From a checkpoint of a small image autoencoder: decoder norm batchnorm, trained on photos with spoken descriptions (Open Images, Localized Narratives).
Rows from block 4 of the encoder of a small image autoencoder, named by matrix and row number. Rows with one number belong to one neuron. Each number is 200 + 20 x the weight over its row's rms, rounded and kept within 0 to 999. All counts start at 0. After the name is the row's rms in percent of the matrix's.
After each neuron's rows are labels from the 100 images, of 14976, where the neuron reaches its highest value: "patch colour" is the nearest of a few named colours to the mean colour under the peak. Only what is clearly more common there than usual is listed. The data: photos with spoken descriptions (Open Images, Localized Narratives).
# fc1: MLP up (encoder.blocks.4.mlp.fc1.weight, 128x64), inputs 0-63
# fc2: MLP down (encoder.blocks.4.mlp.fc2.weight, 64x128, transposed), outputs 0-63

fc1.127,102,189,196,193,180,200,176,172,158,195,208,209,231,192,188,189,231,191,180,201,244,225,185,211,208,186,211,188,173,206,211,243,167,171,217,188,188,216,206,162,175,202,192,196,177,172,177,225,202,218,187,215,177,204,158,184,172,188,198,170,195,200,207,191,194
fc2.127,109,210,223,212,196,239,218,201,206,194,196,183,190,211,180,251,181,169,221,216,195,224,169,229,199,243,205,197,235,195,190,212,242,209,201,220,206,195,186,217,191,178,204,213,196,178,210,166,199,199,169,204,194,223,215,197,217,183,233,219,213,223,210,163,220
patch colour: grey

fc1.84,092,162,182,162,204,190,200,176,196,205,212,167,219,216,212,211,191,158,212,168,158,190,188,207,173,185,187,180,216,215,204,171,198,188,219,213,197,211,207,217,213,214,172,189,186,199,211,209,166,162,197,183,154,200,195,166,186,167,187,201,173,189,194,203,192
fc2.84,117,224,187,271,185,195,195,211,229,215,210,233,212,188,164,175,203,237,201,206,242,199,185,189,211,218,194,215,200,193,176,221,198,203,173,199,195,212,211,192,186,191,223,194,217,217,204,158,218,198,199,225,205,167,208,233,213,221,224,208,224,205,217,185,197
patch colour: grey

fc1.6,117,173,197,214,227,214,222,207,221,178,227,185,218,196,227,153,215,210,211,191,201,212,166,201,217,203,232,202,222,197,207,183,187,217,151,169,180,197,226,176,183,178,202,168,192,162,216,210,194,208,191,158,216,232,192,185,181,203,220,210,195,195,205,202,221
fc2.6,100,215,254,190,187,199,187,202,196,180,164,202,192,205,187,232,188,210,214,190,192,178,202,192,177,210,195,222,216,203,186,220,216,207,216,209,187,187,154,220,206,243,184,218,178,223,191,214,208,165,201,236,182,170,194,229,226,179,198,190,234,220,206,169,213
patch colour: grey

fc1.11,113,192,210,174,211,170,184,200,198,196,187,215,186,159,210,238,196,224,209,184,219,202,216,182,185,156,216,196,214,210,203,204,188,218,205,191,171,200,208,202,204,188,188,190,213,187,155,192,147,158,178,207,162,209,194,181,245,197,187,198,205,215,211,168,202
fc2.11,097,175,235,241,219,206,186,185,173,206,184,207,214,209,198,244,202,216,206,209,221,217,222,194,211,241,212,189,186,183,207,167,256,205,166,211,201,213,175,207,199,195,194,205,219,210,197,185,221,209,204,206,232,186,163,207,222,192,223,217,211,203,222,237,190
patch colour: black

fc1.103,114,164,183,186,208,192,225,204,194,193,248,187,198,185,170,199,196,241,230,180,215,200,192,154,195,204,185,204,219,180,197,204,201,181,208,224,211,201,241,211,200,208,219,183,199,213,220,178,153,210,185,155,183,207,190,203,205,188,202,241,214,178,183,219,205
fc2.103,103,234,208,209,189,182,222,214,202,207,177,192,170,230,163,197,202,184,183,222,209,223,183,229,207,188,189,186,179,191,208,206,181,206,164,195,181,232,167,193,193,183,179,203,197,189,181,218,224,184,205,228,206,182,233,215,221,207,190,172,160,196,198,165,154
patch colour: grey

fc1.53,097,208,216,183,174,205,188,211,190,207,214,228,187,213,183,203,235,219,192,152,194,226,217,199,236,179,183,168,205,213,255,181,195,177,234,204,202,197,223,184,202,223,195,209,222,182,169,210,232,194,170,187,218,199,174,202,185,181,208,185,217,197,169,187,188
fc2.53,105,201,179,218,217,209,245,211,178,191,201,210,177,189,182,214,208,227,166,220,206,177,186,213,187,209,198,215,196,170,168,205,192,178,187,193,231,180,198,223,202,175,218,238,211,184,248,204,193,193,203,208,196,199,201,200,213,171,152,222,190,220,187,201,248
patch colour: grey

fc1.55,090,217,207,220,192,209,191,217,192,240,202,205,165,208,187,218,220,173,207,163,200,205,201,210,185,211,201,199,208,225,184,202,212,234,240,183,236,178,176,202,167,169,228,168,200,200,219,198,207,162,207,168,197,206,220,175,174,154,221,205,206,186,197,200,190
fc2.55,096,200,174,174,218,208,185,218,207,197,192,190,231,168,219,209,180,211,151,182,217,200,205,218,212,173,201,215,219,164,182,198,214,167,157,216,186,214,211,201,218,221,191,229,204,207,192,205,200,233,191,230,199,206,197,210,242,233,197,235,171,228,203,196,190
patch colour: grey

fc1.16,125,196,204,194,219,202,184,222,197,211,186,205,182,220,220,200,173,226,194,212,203,172,171,240,231,187,221,219,175,214,223,233,208,170,256,182,182,197,193,219,188,261,182,186,189,216,193,197,215,209,193,203,187,197,186,196,207,203,191,163,229,187,180,193,195
fc2.16,101,236,215,210,171,231,194,226,204,209,160,198,204,200,182,244,179,208,219,186,228,197,198,186,156,190,220,196,208,172,187,160,195,199,169,188,171,185,160,200,197,173,166,215,186,215,205,189,210,177,210,184,183,236,174,210,192,196,207,192,188,202,208,204,188
patch colour: grey

fc1.98,084,211,188,192,181,181,226,236,226,213,204,239,176,175,202,252,191,217,206,187,197,199,197,221,213,232,197,172,183,196,228,211,148,178,198,208,228,228,166,200,205,203,165,207,189,195,199,201,179,213,171,189,181,186,203,212,201,186,196,200,169,226,200,221,194
fc2.98,078,192,222,170,183,207,185,185,193,185,216,164,226,193,225,190,209,198,162,197,204,204,227,181,183,166,205,223,226,202,175,178,247,175,199,210,187,171,216,193,181,190,226,196,192,218,232,179,215,198,217,182,179,183,180,182,213,178,241,233,195,185,188,191,217
patch colour: white

fc1.124,137,175,186,220,168,191,210,192,209,169,222,224,222,192,219,193,218,218,200,186,191,244,199,206,174,207,172,227,199,221,215,183,209,212,214,182,186,222,199,155,207,189,200,192,153,170,194,218,152,220,204,167,203,197,212,167,190,206,185,218,186,186,192,181,184
fc2.124,100,251,201,189,179,226,210,207,199,200,177,197,230,213,229,234,185,167,198,199,220,191,200,188,208,218,205,213,235,192,194,155,198,205,222,212,232,232,177,182,213,195,224,212,171,237,186,220,206,184,218,194,161,229,206,206,207,219,203,189,198,171,183,206,184
patch colour: grey

fc1.69,085,169,207,200,198,162,231,227,191,182,178,210,213,201,171,213,187,202,159,196,186,218,213,231,207,200,218,212,214,190,192,153,184,210,217,213,166,203,198,180,178,213,217,211,215,220,180,222,243,212,235,194,193,197,170,216,198,209,171,211,184,197,234,187,222
fc2.69,114,209,197,193,195,236,208,188,225,189,221,207,190,195,216,204,223,201,234,206,205,169,198,172,207,223,190,189,181,202,237,226,203,214,206,209,224,213,211,216,235,199,174,200,188,179,230,195,162,218,152,215,232,229,235,186,189,201,227,196,227,202,181,237,193
patch colour: grey

fc1.56,098,194,219,207,207,213,194,192,179,240,199,211,184,197,194,182,191,181,172,200,228,209,189,200,226,221,189,241,210,204,234,193,211,225,191,169,222,167,211,191,206,187,217,163,254,219,194,230,234,211,210,212,179,202,215,194,206,180,208,184,193,180,203,151,212
fc2.56,106,215,209,171,176,195,224,222,218,184,200,158,177,202,206,225,211,188,199,158,195,184,214,179,206,195,210,152,193,187,178,194,198,172,193,199,190,196,209,186,209,200,180,223,157,172,217,204,179,228,203,217,210,199,192,180,191,251,211,232,195,221,180,236,199
patch colour: grey

fc1.10,107,190,160,157,201,223,217,190,163,195,195,217,213,173,213,186,211,192,231,246,184,237,236,174,211,196,233,215,201,203,200,201,219,193,219,200,204,182,208,172,178,182,191,195,202,172,196,187,187,202,171,186,185,216,180,184,176,178,221,176,179,187,217,177,206
fc2.10,079,194,215,142,200,189,189,195,187,199,225,183,153,187,219,217,212,223,172,202,219,221,233,222,226,203,197,205,195,186,214,187,198,188,183,181,217,207,197,177,204,183,172,175,175,229,180,177,231,177,171,194,217,186,213,200,186,222,179,191,216,156,196,213,204
patch colour: grey

fc1.14,083,215,182,241,207,188,179,209,221,185,164,201,182,197,198,202,179,201,215,188,193,211,194,200,216,227,240,190,211,190,216,170,167,185,148,187,173,224,208,187,210,226,210,238,216,219,172,203,214,197,244,191,205,214,211,246,201,203,215,190,205,192,224,206,183
fc2.14,088,177,240,161,190,191,214,184,196,198,224,197,187,236,212,208,223,199,151,204,189,198,210,190,217,197,195,197,192,210,191,214,226,174,233,221,209,177,190,224,172,192,176,181,165,190,221,217,194,211,182,203,197,188,196,169,224,223,197,223,174,239,165,214,202
patch colour: grey

fc1.41,099,199,180,169,211,214,195,233,209,174,238,207,217,191,206,201,189,210,212,168,181,187,187,181,192,201,153,206,193,218,229,190,226,217,231,173,191,181,207,230,225,214,208,235,199,210,207,222,189,158,225,172,198,169,191,212,210,190,208,231,226,193,188,186,178
fc2.41,100,209,193,226,195,182,211,215,217,218,203,190,162,198,171,200,211,198,173,201,241,208,198,187,202,196,220,177,215,199,201,213,197,194,147,242,183,215,153,252,189,194,192,197,192,198,217,187,222,182,201,190,187,185,220,212,158,201,183,203,199,185,208,238,222
patch colour: grey

fc1.19,119,188,220,219,196,191,227,198,238,214,188,173,189,202,194,205,191,218,206,187,241,212,159,206,192,221,172,179,229,218,177,210,180,188,193,214,200,149,193,206,226,192,194,217,206,233,196,218,221,154,208,199,192,165,216,195,226,197,172,202,233,182,192,210,205
fc2.19,072,191,216,159,181,214,162,199,151,182,208,189,162,212,221,223,221,204,214,226,190,198,193,189,225,195,202,215,185,211,182,191,198,218,182,186,183,222,202,165,160,172,192,185,174,189,192,210,218,224,194,207,226,212,212,196,204,215,234,185,208,179,171,213,236
patch colour: grey

fc1.120,089,201,179,191,253,211,202,228,194,145,191,209,213,191,192,193,216,189,211,215,162,219,194,200,189,203,225,210,183,200,199,165,199,199,200,245,204,204,186,167,217,220,194,236,204,193,166,172,183,193,160,207,207,175,177,221,216,215,194,205,204,214,213,169,193
fc2.120,104,212,229,177,163,196,208,182,194,210,220,164,164,211,200,230,165,198,187,206,212,193,224,184,205,184,210,194,208,189,202,201,206,178,210,197,197,204,203,234,188,180,207,215,182,171,209,260,182,208,226,190,210,245,233,190,201,204,221,220,214,222,165,216,206
patch colour: grey

fc1.35,106,185,212,217,187,212,199,187,197,190,184,197,212,183,162,218,239,189,186,232,203,215,180,215,218,211,151,198,215,235,211,203,199,190,224,168,208,189,184,188,219,207,216,222,190,224,207,189,230,203,200,168,215,197,183,190,179,175,204,197,239,185,148,185,167
fc2.35,107,173,240,210,216,209,215,237,184,196,217,192,221,208,162,209,177,162,184,193,166,215,189,189,175,194,232,207,213,188,168,189,196,200,204,198,218,157,180,185,204,232,208,186,187,212,186,206,181,203,180,233,202,170,215,225,177,221,170,200,200,172,221,201,190
patch colour: white

fc1.125,109,195,219,204,206,193,195,218,162,218,212,168,234,230,160,188,209,168,193,219,207,178,173,190,207,218,193,190,194,238,212,177,214,210,212,189,200,161,204,200,220,217,213,196,170,217,182,177,238,195,195,207,223,170,219,202,160,217,228,182,201,203,172,216,205
fc2.125,094,215,211,191,201,226,167,194,188,185,231,204,226,202,200,232,189,196,176,156,191,210,230,204,198,162,189,210,184,183,221,226,161,185,216,225,193,182,198,209,183,204,206,168,190,168,184,193,212,194,183,240,195,178,195,228,233,217,185,227,186,194,195,165,190
patch colour: white

fc1.52,097,194,205,191,192,242,195,229,213,213,183,244,184,159,230,178,169,184,166,166,214,209,195,216,183,191,200,227,223,194,222,211,167,198,173,204,196,188,216,200,219,165,207,196,208,206,201,209,185,197,178,216,207,189,238,210,204,190,203,191,214,245,211,169,183
fc2.52,110,173,168,217,221,170,223,206,197,185,158,164,215,186,216,199,202,196,153,227,210,195,183,220,207,226,213,218,193,222,215,183,228,180,202,213,211,198,229,205,222,200,209,225,172,236,195,205,195,188,173,201,173,188,214,186,188,208,234,168,174,188,204,187,223
patch colour: black

fc1.70,099,169,207,188,209,191,245,173,180,167,171,218,216,160,175,183,207,190,212,236,219,230,205,203,179,197,203,181,225,182,208,194,191,168,178,211,212,223,205,203,208,228,160,177,195,217,176,190,198,181,192,209,186,205,210,200,220,186,229,211,239,184,185,185,180
fc2.70,096,168,170,209,190,206,197,188,189,222,201,204,142,214,210,199,181,183,184,218,202,212,183,221,144,196,199,191,212,208,189,205,152,215,199,185,185,184,213,224,209,180,173,190,225,156,188,224,182,215,215,185,225,187,174,191,186,207,225,208,192,198,232,193,203
patch colour: white

fc1.9,105,190,210,220,161,192,232,229,187,177,186,201,168,193,219,193,170,224,201,237,201,213,172,213,174,192,184,192,198,221,184,226,205,199,232,181,211,165,179,234,179,239,197,211,189,193,209,204,153,195,186,193,184,204,166,206,187,209,201,225,203,172,215,199,182
fc2.9,117,166,222,194,231,187,190,200,215,196,217,158,245,188,195,189,246,198,193,193,206,229,218,181,216,194,193,221,196,190,213,180,205,219,174,231,183,194,199,169,232,172,184,188,160,212,184,199,220,207,199,172,211,188,231,190,222,210,219,196,182,205,197,162,194
patch colour: white

fc1.78,097,189,202,209,185,226,173,203,187,196,203,156,184,223,170,189,194,233,218,168,195,169,197,209,216,217,225,191,230,256,191,205,171,165,214,210,223,229,226,189,210,217,206,196,208,207,220,194,186,198,200,186,178,192,184,238,175,188,181,232,201,193,196,185,182
fc2.78,082,227,196,187,183,208,205,219,207,200,206,229,214,196,161,202,212,199,204,229,236,210,209,169,209,196,211,204,190,140,155,220,210,205,199,201,204,177,196,202,206,166,247,190,199,204,203,210,211,207,183,194,216,195,217,197,233,221,213,200,155,212,173,191,163
patch colour: grey

fc1.65,102,205,203,211,158,226,213,209,189,177,200,203,220,233,220,195,202,218,198,190,186,172,197,194,226,185,218,172,203,193,173,185,175,216,192,229,179,173,201,183,236,177,188,202,202,239,214,197,207,162,171,228,226,183,214,201,197,177,214,216,169,212,243,180,190
fc2.65,099,201,221,200,176,210,214,214,210,206,191,180,210,190,218,198,181,224,174,164,207,192,168,233,227,196,209,198,194,220,196,193,210,183,192,222,216,182,228,181,227,223,186,201,139,167,188,217,243,194,235,172,195,193,228,219,180,211,201,220,209,200,229,202,182
patch colour: grey