python train.py --downsampling_factor=8 --encoder_mlp_ratio=2 --encoder_bias="all" --init="orthogonal" --momentum=0.9 --epochs=7.4 --weight_decay=0.004
Rows from block 5 of the decoder, named by matrix and row number. Each number is 500 + 40 x the weight over its row's rms, rounded and kept within 0 to 999. All counts start at 0. Numbers have three digits each. After the name is the row's rms in percent of the matrix's.
# conv: 3x3 conv (decoder.decb.1.1.conv.weight, 64x64x3x3), inputs 0-10, a 3x3 kernel for each
conv.0 070:532516486437530507461471516497459459452488449546522518531531466545607555454553503500455470516577545488491477575536523418495439516574534550558531450418470523557543477476489481487533499556582453498439492508493489481491488486488497444502506504526501501492474461493590567596444494532508497506551514501
conv.1 107:513441522594412569537358510490456523500445557483488486468511534462523529481520497480489511507552445482495504510440519462472536514455514513457514472455560508465492463482469510430531432512527583383567677482597618415576520457482507467539476472510521527477512489524566507516560433501546540458578484466
conv.2 083:509512536529480519538515536554477504486461460518489462464508504508551550503504511503515504550475535484522496494458519532531506472458470466489500513542513491481462540590513536601523498596554553469545488501515503475541537545486474538549549527463476448453445346404427378387559524520532501549512515455
conv.3 106:435488443414506523478522515473488525457453499531490531550486476464497451522527533542476503445543474527522480490519497471528508484485459497556482463532510495500467554484488542464520537500510496549457520474540602461519532430503520507490465514505519553501506552523469457436477478508531523513522502489
conv.4 116:495504492502517503457457518500543486474450415486484504531513493536562551489514492490516559521513522495506535493497491533563482564543524520486497529524495532561540440425491482491485501455461539434551465492445460496488466516460452498527491516484527452508517507542532469492500479524439506444503447500
conv.5 089:521508492512486486522487483461461449461463443476455474515424508541464494546457492509499507496453489501504525496498506507505500489478475502516492504498505484490475464450479414390434466432473481508498499496497511503507529506489487431491507492510483517479551648548531635555524470508521499497505474513
conv.6 088:477486445455532519477563500481446498502513460470491503468474505472570580498480474526492481484504548503497484451496518580555552430448491473495515557556517453446487528555542507546538522532547407590392443576524473615438478445499528554520504494489517523487512567516500532471540470496601555556555518522
conv.7 104:482469451530525462423447416411483426466587479420487466507498476508530508476469491511502537514473479522501489495496487496426512534554494483493485498464509502578498524495498587557515574493484509494530484496473506455561508540491473475476481510474499493511556574620579621686501542488513481519519469495
conv.8 084:479474530432522454419504485601618532469652525516533470494460461500455476498485490484554482471431520520549492476514547519448489509624505463473539490481494471589524441468540404508475448514532456513484463557519431516439451541452508587487569524535490403482466403457457459496497563508469544505498510515
conv.9 082:454463454545475513576501442465504478492504536517509486525488524520509497581501506519491529466476495521444543468471469484538485509449472515450501498524496502475490479563498432510483421513481473489504479474492471470524489492453456459525480508524467526516444525526485533549505485519488601490405493479
conv.10 099:450498527478522447439498476488450533487463416505553464467532475522440444535464547476444408472557582516408420530638504442438518618647505509565527452450504590600512527537538511542493482466466530498536419532396459500485517486453484662466524474499519500511515479554494559465511561456552508532458469531
conv.11 101:489447472487554503511504465480448440513558551461474471474457472488465514516490482477574528552416550487557515485495579546455477501578567498464568512467480495563536546541518474536501561496485478554430494561515472493463480571513524436510499508443522577563498502475501526516543535511548521509475520511
conv.12 105:557479508509503506551520546503497529456458550501602503512549543570564481521432538497438458459531498518457434505504559559430414487610547501458547521462446489604548457494494511550516521555554467486442410504471597466563501522592451632437554508596481453500533515475498487515514484491519487491540525484
conv.13 088:490501496513466508537465558461458431556534503473516476508422460436430468506542506445514536581428443487500520522473500496516509496555467533481493499524485472539484520495501558538513521534489542432570622491540516442541461530446549446493476556467486529525495484503477518501463542511505557495469531485
conv.14 103:453460522459487492480513468520524519503489543508443450474522508498521434492500477491489520529645391467524535509506449506484492528457460525487451470484477519450451542561534515533472515569538479476526523518512446551487526592502511596462508502510499501548486421599487477484506568460667579520472562444
conv.15 101:504507476508546512483433513476504488443459488446530484455471518532482526528500514484363462472621524479453464606549503517446447512574486564548520477436448490543502459475476565461477521485545456539461460526477551444558438405572516637457518499514467516508542462508506446523458489511485484491519528486
conv.16 108:501442461469542491433441460491507528520540482474488492468522464517514452480473480485493516483549494502485496476519445479468457483544559502485440477497466497506548397512417470577494403443441381555445477524535416557427514561543504513458505489547430491462517504506490433455445538529484604525558497496
conv.17 097:504491527476497482490506506507525457413424466477452516524543512468474481450564476485506505539491539486504497525542491451522506505514483528512493438502504498500478569523514534554521523431514497504455512512518476506488460542554520500496492455469508534556534571601482521507522539493463562480500522521
conv.18 094:489494508498499480505475473456482490513498507488500490476552530507540471484517536502524478448445590506518492418463500487519485484499514441482491521497492486491517442516505419488541456502497443483522495531425437482466474532501459560516521495494498510526508509490505520515474533480441502494439488501
conv.19 091:552473461515503492515491461502410501536500530484528455489525483413458484523507484477541530543520528502505533502441508461483480539538527497438508458470462522531507576521519564480530484484493498451523511493484513487502400432494456458516452489482495423513487419497474494482480530483490518509471543460
conv.20 115:467481411498484530510501488534566487476467516503464497453404468476440484468526465503594597527562531482529552433387393482546496510413463468366385470542450496426468516596555506525510546526526485542506532502536538492513443498474507477495425483463490516562478516488521480477531471510502534498533506509
conv.21 128:440473467439483472458434427538554495464433492476482443386423449481461472481484491633449480507553574561520514484540463556433509492521530479538484518450492489497507479569523492480470507468545458526494404532511541439557447423480493542397482435461491481517488503482500498523494488515526516515499523517
conv.22 094:489505510504502524474496503471518478488487471465481472491498489460470488497469485533492504471490502506501516519482499506499510498516503513491511512492498506490524495543500515534482528557509505486499505486509511476530454479524480497471477502467344331337378361309395424372490513494451484510488533517
conv.23 126:477463502463488430435484488525434476449572451488487503532517505517480494521504507423522466509418457431530472499550573576527470389540532513522555545539501399549519457457421462514478517474441450471520408599454542476523560561539610509519576554490510486472450526515483503486522629517522503545464538506
conv.24 079:459476483433479453408486484497539484461576448530498500511460542516458513508460494508503561477463459502506554500484502454536521492527465518485527461513543500544469432503529352520480412475496507499530524528477538471505490605496457489478535503517479502549375428562347377513489528510515492478508465504
conv.25 094:396463426408404408422405391492515487525484466509527495532530540456436476541512527478513494514505511503492495503494480491504484507467497506505476489481474495482480553494539427394476464470470491489502512439500482492509508449479507530549475509507533590595479540483479482486513532523493447466498505484
conv.26 111:548505537531513533520527512528550533500450478532509488519565476527573462503499487521455441450517525496476484464525529470442478458464525483520521487465492469443505450548486534609514464559510503461514620521563473544456519465511504454465482498531525494529590458511531449493506453486512562496479501501
conv.27 117:473489482488540519454565479493473484523546484501478501484515519507524558514535501462571481526464506462546473468508481458664446549437492460520485472619458545459492562444529464553510506511480596419528525508533443583425443493488520416582473531473530523511452528522568543466501501463510464518458468515
conv.28 085:544480487452477494539614496429365450522549464546530528508480490469410450564442471504577494493492473509543501498451504496565532428460521500465505523589520464481493515467476536543528484583485467498479514459498534488532531572526505511475503476456493436518427436429502545517518474508530482541555496520
conv.29 077:509538510452572465522559532533576442473586434459481488478451508472442525489507496519517488500459466485545474515519533562512457483553509484513497565521485496523509458463390472519435497478418449542440487494488432511462487559512456494491472561482540451519531561506484548548469517515469452493519511520
conv.30 090:486474504451553436488498458467527474460482455485481466448431519507469495494438515508480430522490532503486458511521532502510462535474496500499544529553488501477484493487492535586476473492477517523522473493497483481532510483496519622505486507512555652511555618520518531478457430486548587532477496528
conv.31 100:495530515492523539559409533487552490558535528456489485474491537454447464569586468466521599579430480465530561471449465573763448526518505494459454537664495494518499522528525535519506557504487549459527523512570417502445459489430519402511413486462520491532523512469479497517491504547507473473492472484
conv.32 096:526502547457443476579491453500489527560421527490551555490491493455453453487513504548478471483536488517496482487561486431379504479456491470575484486340500468518485475516543479469499476514562541487566516485499495532477501474518504521481511488518483535530544541535499555587525506507529435438567483492
conv.33 100:512464502553456531520535549556529568524539539532533490443475484488472544461465524521511539466478486547477511475513481515542490490500480493479511529549511493518496452494457470532513492502441519522513518498504484486497519487512471427434543490511455430427441479528430489499522499488448468481519449508
conv.34 122:541528524544524548533462509489520468508531490505506503493527509515548535492508493491540492512507443485549487489460485479449510516479488505460489491426526502465492567518543479561484542530539581555498511724466566626523574512540536523513550524516495501517455549471539497467548495470591532537515497454
conv.35 105:502472506489458490567545533489452444503540449438542473476498469467540474489498502491468480477510500505486491478538514501521507475471494492525519504578499514479478504460421597568410596618472489511516491516488516503508513439501519506501481486509471482421543677509539634504491483486523665532529535516
conv.36 112:493507482444507532461485542373512357458626504477519446480478483516526541499463500505491522448543486501512486471495482420518503489535526488517461445557513503526503646622515514468486542529532507483458533455541529503479473546474502568505486540493495489483513527567456450471521465513470491539473516472
conv.37 117:496511522450506487459479446469459480456445465511478493483517523521514517510496484535504516489474472529497513462496464504495487484504496480474478497491484498502513474454478457429443456433489460508491495510507468511492485490473501488511544515529575586598575582666593584653442474486387456488426453478
conv.38 103:489494495604489519546496503481497496541527576484505501484487491475501551491485503464465407460526554494473419546492516496520521552538547532462510496538523538541514500510467528519520452467494610480534541479532535452526549462412411496474522486551507558487525540480566507461505427486447498447412452479
conv.39 083:531503482494476523496547497466546493458539502441485494516508521524552492502534479541524507519547482525499529527489462526535541483486454538511486496550518509479493553406492558495476572529476480512474536469599526503538544469519531531491516501489492496501483632521475519479494410511549526526507479489
conv.40 094:486502531503507528491546532526571487543559482494501478553538503482468451476535541478506507511522529494497510488485493501533515460518498477508497501510514475498501631612554619556532552552518520467497543480508521438514525525486521521492459494459528574537584627602566644574484524474541564504517503482
conv.41 096:474489477478481458477464467483611513473630499492534502502520519492520509534550532495518484517547478503518443494502481496548484501577498497519458478558476506533507611675533496553464474504479534473486532478509505488493538480512501448487499473493425554491404582547380464445522538503536521501516517482
conv.42 097:476478477553504457509460444597474434510443427493505520528483525507461509488506508487514541485542486492500542553472505525411475506469547539481513541430482463494530528547518536458482540469515395563443470512477478514502471501488475541497471532509571570448650550385484408387498490534491473506454497525
conv.43 104:532544510503517497510469494513481507515436501521506523513441497511472507512451487512505513533468483514495509534494532475427488512472520529489527485426495521479527421404482376315450421422483501515488486502501497517492514486507524488523511480499551503584484370489583482590524525522473447486465513508
conv.44 080:490524516544519540515537501520520627424531604433435492521499480499490462479492468490533513493518555502530534467428473587565557493491460463455471537604536501481459534441488512450484453445489516482548448492494540509532554548549504530521491497530517539484600575491547505443495516478550480449487592505
conv.45 093:485542530491573543496581531449502455503574491492542481481498466490502495480491466461495515525522520474482498469459458549513511504525530476463451528513518477492539494498503551516541545533555438541443457556477482525482442491490500520489497507499488435473533543499462477480536512446459491518497481465
conv.46 100:484505460534510434482536461489521519488464504516482536460561464507487459476473489468481422479556596455476457509535482502494464551512543479504496488475452543486530467502446530540486498499485425480488421529474451520476514537507491489473463524449509501539496555558492524472472524462459472497463512510
conv.47 092:556526544527464535559480518510457494534468449524494494468447476491461476455496512496505501488520544506469515478516479528489501517532496490492489515498474507507489542554533549648560555550511514493512490504472507472505546524506449492541530501538468423389505465434451415411543538492517569489490516492
conv.48 100:538506539551552486539560496551551574542541533566545544488517485480550484496521477469526447499511511460491442505496507496419487542549519505478507495455464532529482566571559544583511472501491530507536462579409498531484506549524488506503501480461574524506599557431517448350493592464533595555496512530
conv.49 117:504504500504544524484482480511530494478474493493459480490493470456492482501536509509500438501527545493521452512531516488475506498514488509516497505470498497509475598603606589617676573595626497490497509460511505498500511503494476495521512483478455462502492489540471452454517519470575539577542547512
conv.50 085:463491456507442439481466464450562481499529484449466452515598536482526515496507494520470474453535499495495467502562490519512518486476468525503506511511508514469494484479479506447451463456422533521541514496521489543480457387441488476462471452492546529505559504544555530543502468501500467479501459537
conv.51 088:536534486483526440475463475514532497548531465534541549486526472433475490468461508507515452506547512503493494493534513454473445512557560498523496482457444503510546470499494599623596565559576464518477494490490466531489521457509494518521511488524481491505507584582490514520465502494565554500534521515
conv.52 118:439542474465520458435514420481536437510534417493495470447454508462469524492473498544472458526507454514495480467535496537481478479503490485528483534491465479501489501492495507498509496518540508526438741468699524628504510492476553503478539516486520511530453480527513489539560495534555548588546510519
conv.53 132:472457490518541516515500453445463483487520529520482491509540554512462503502467483517487498477499451539493511484513484468521480497565457482495485492511499478557455500506451538578511502523477455460476478495493480442505531529487522534518511525475481512482513572539497508461450522524365521521361463504
conv.54 102:513514504571526562506509492500548466494460513482405506474463487524602529524519471511467500501521516477480503486572480538701551395404427492583460545667534423395445489508468498507480512471498521488506525499538455515443448419415532417522467528476530491466485567570526464506512480532511594472494466514
conv.55 078:512518516504495505491476501464454588482508511540463515504464449516516485466471523491506435485556562484486462515589518476495516514402503521548524478490494503474473514507553546515589553499494546501557552495453524493479539510461539597496478486472500499471531562436530512453522496494549490497526480521
conv.56 110:523596504545520515475588541465506517497536487502491542565513512499575572503524511456517486517452511486501464480510506504552453509455508488514506495543458524465516507470476462488490531493462559473485559455511450570400501574495465495557504525503481498484497563510493476459499489488441410521445423484
conv.57 116:507513435512474507501546474495521468541462498458481478468459389471527468505472482543461504491557516525475501475503384478465530514530505502501396491495500510524504506552484513543504502487492513460524507520501496484499490400487491490456455514464502457494490502522511487486463450514493560472502516511
conv.58 090:544501483497428467511494503446469440471532514424470444528383455541464522476414499483432503476473504510454496476493494532524476509519508467486513524553480505511504531496424495501428529486492500506517444533463519482510459518492473485471484499471454422427450442421422468455519458485481481519494498535
conv.59 093:509476507501512518516537508534451486541440525491511498508463490514534467476505491477466517550496524454514472499463480513475537493398502504468471489481521501398499486485511524474489510503495511469504522478530555510471493506501523562529513508521515525506518473524514482491509498486470470489452470482
conv.60 087:502539533522543537504504582549559421537519476505450513461569504503466476494465526488471556481513442456559528451484498491608508466507503439520485493602530457534489407489512519499605556496553474452426542459577535457500525560501513519496499500502442514427470523565502536529482473526478516500527494455
conv.61 081:551501536425397511452472465479511518535503530524566527560546498462512514503556441461464533536565466480490531531522504455456527488479490520522527484469508495442501504523513487526514483525517582455531570461549514432508441515522579503486516510509414409500400384464500462515497524493398525502500502505
conv.62 097:520512508527516510500511513502507524579533506485523534487509517459490473471539479466521527504462479496503517498478495487555477504472503491469510477558483489483507472455496428458472489462479500501475512465515467505498485549486459471503464481496501441470523510520503476491502454491449500516501469490
conv.63 121:505484505495504450460425462521525448424503475534446503525531528555546503495527493426516493571415469435498501470461563528563463384465548468473535497557478400472535474488473511493438539485474438504459483546459585429553526573546605466513514539481473532507479582478527462511526532528481468519495518480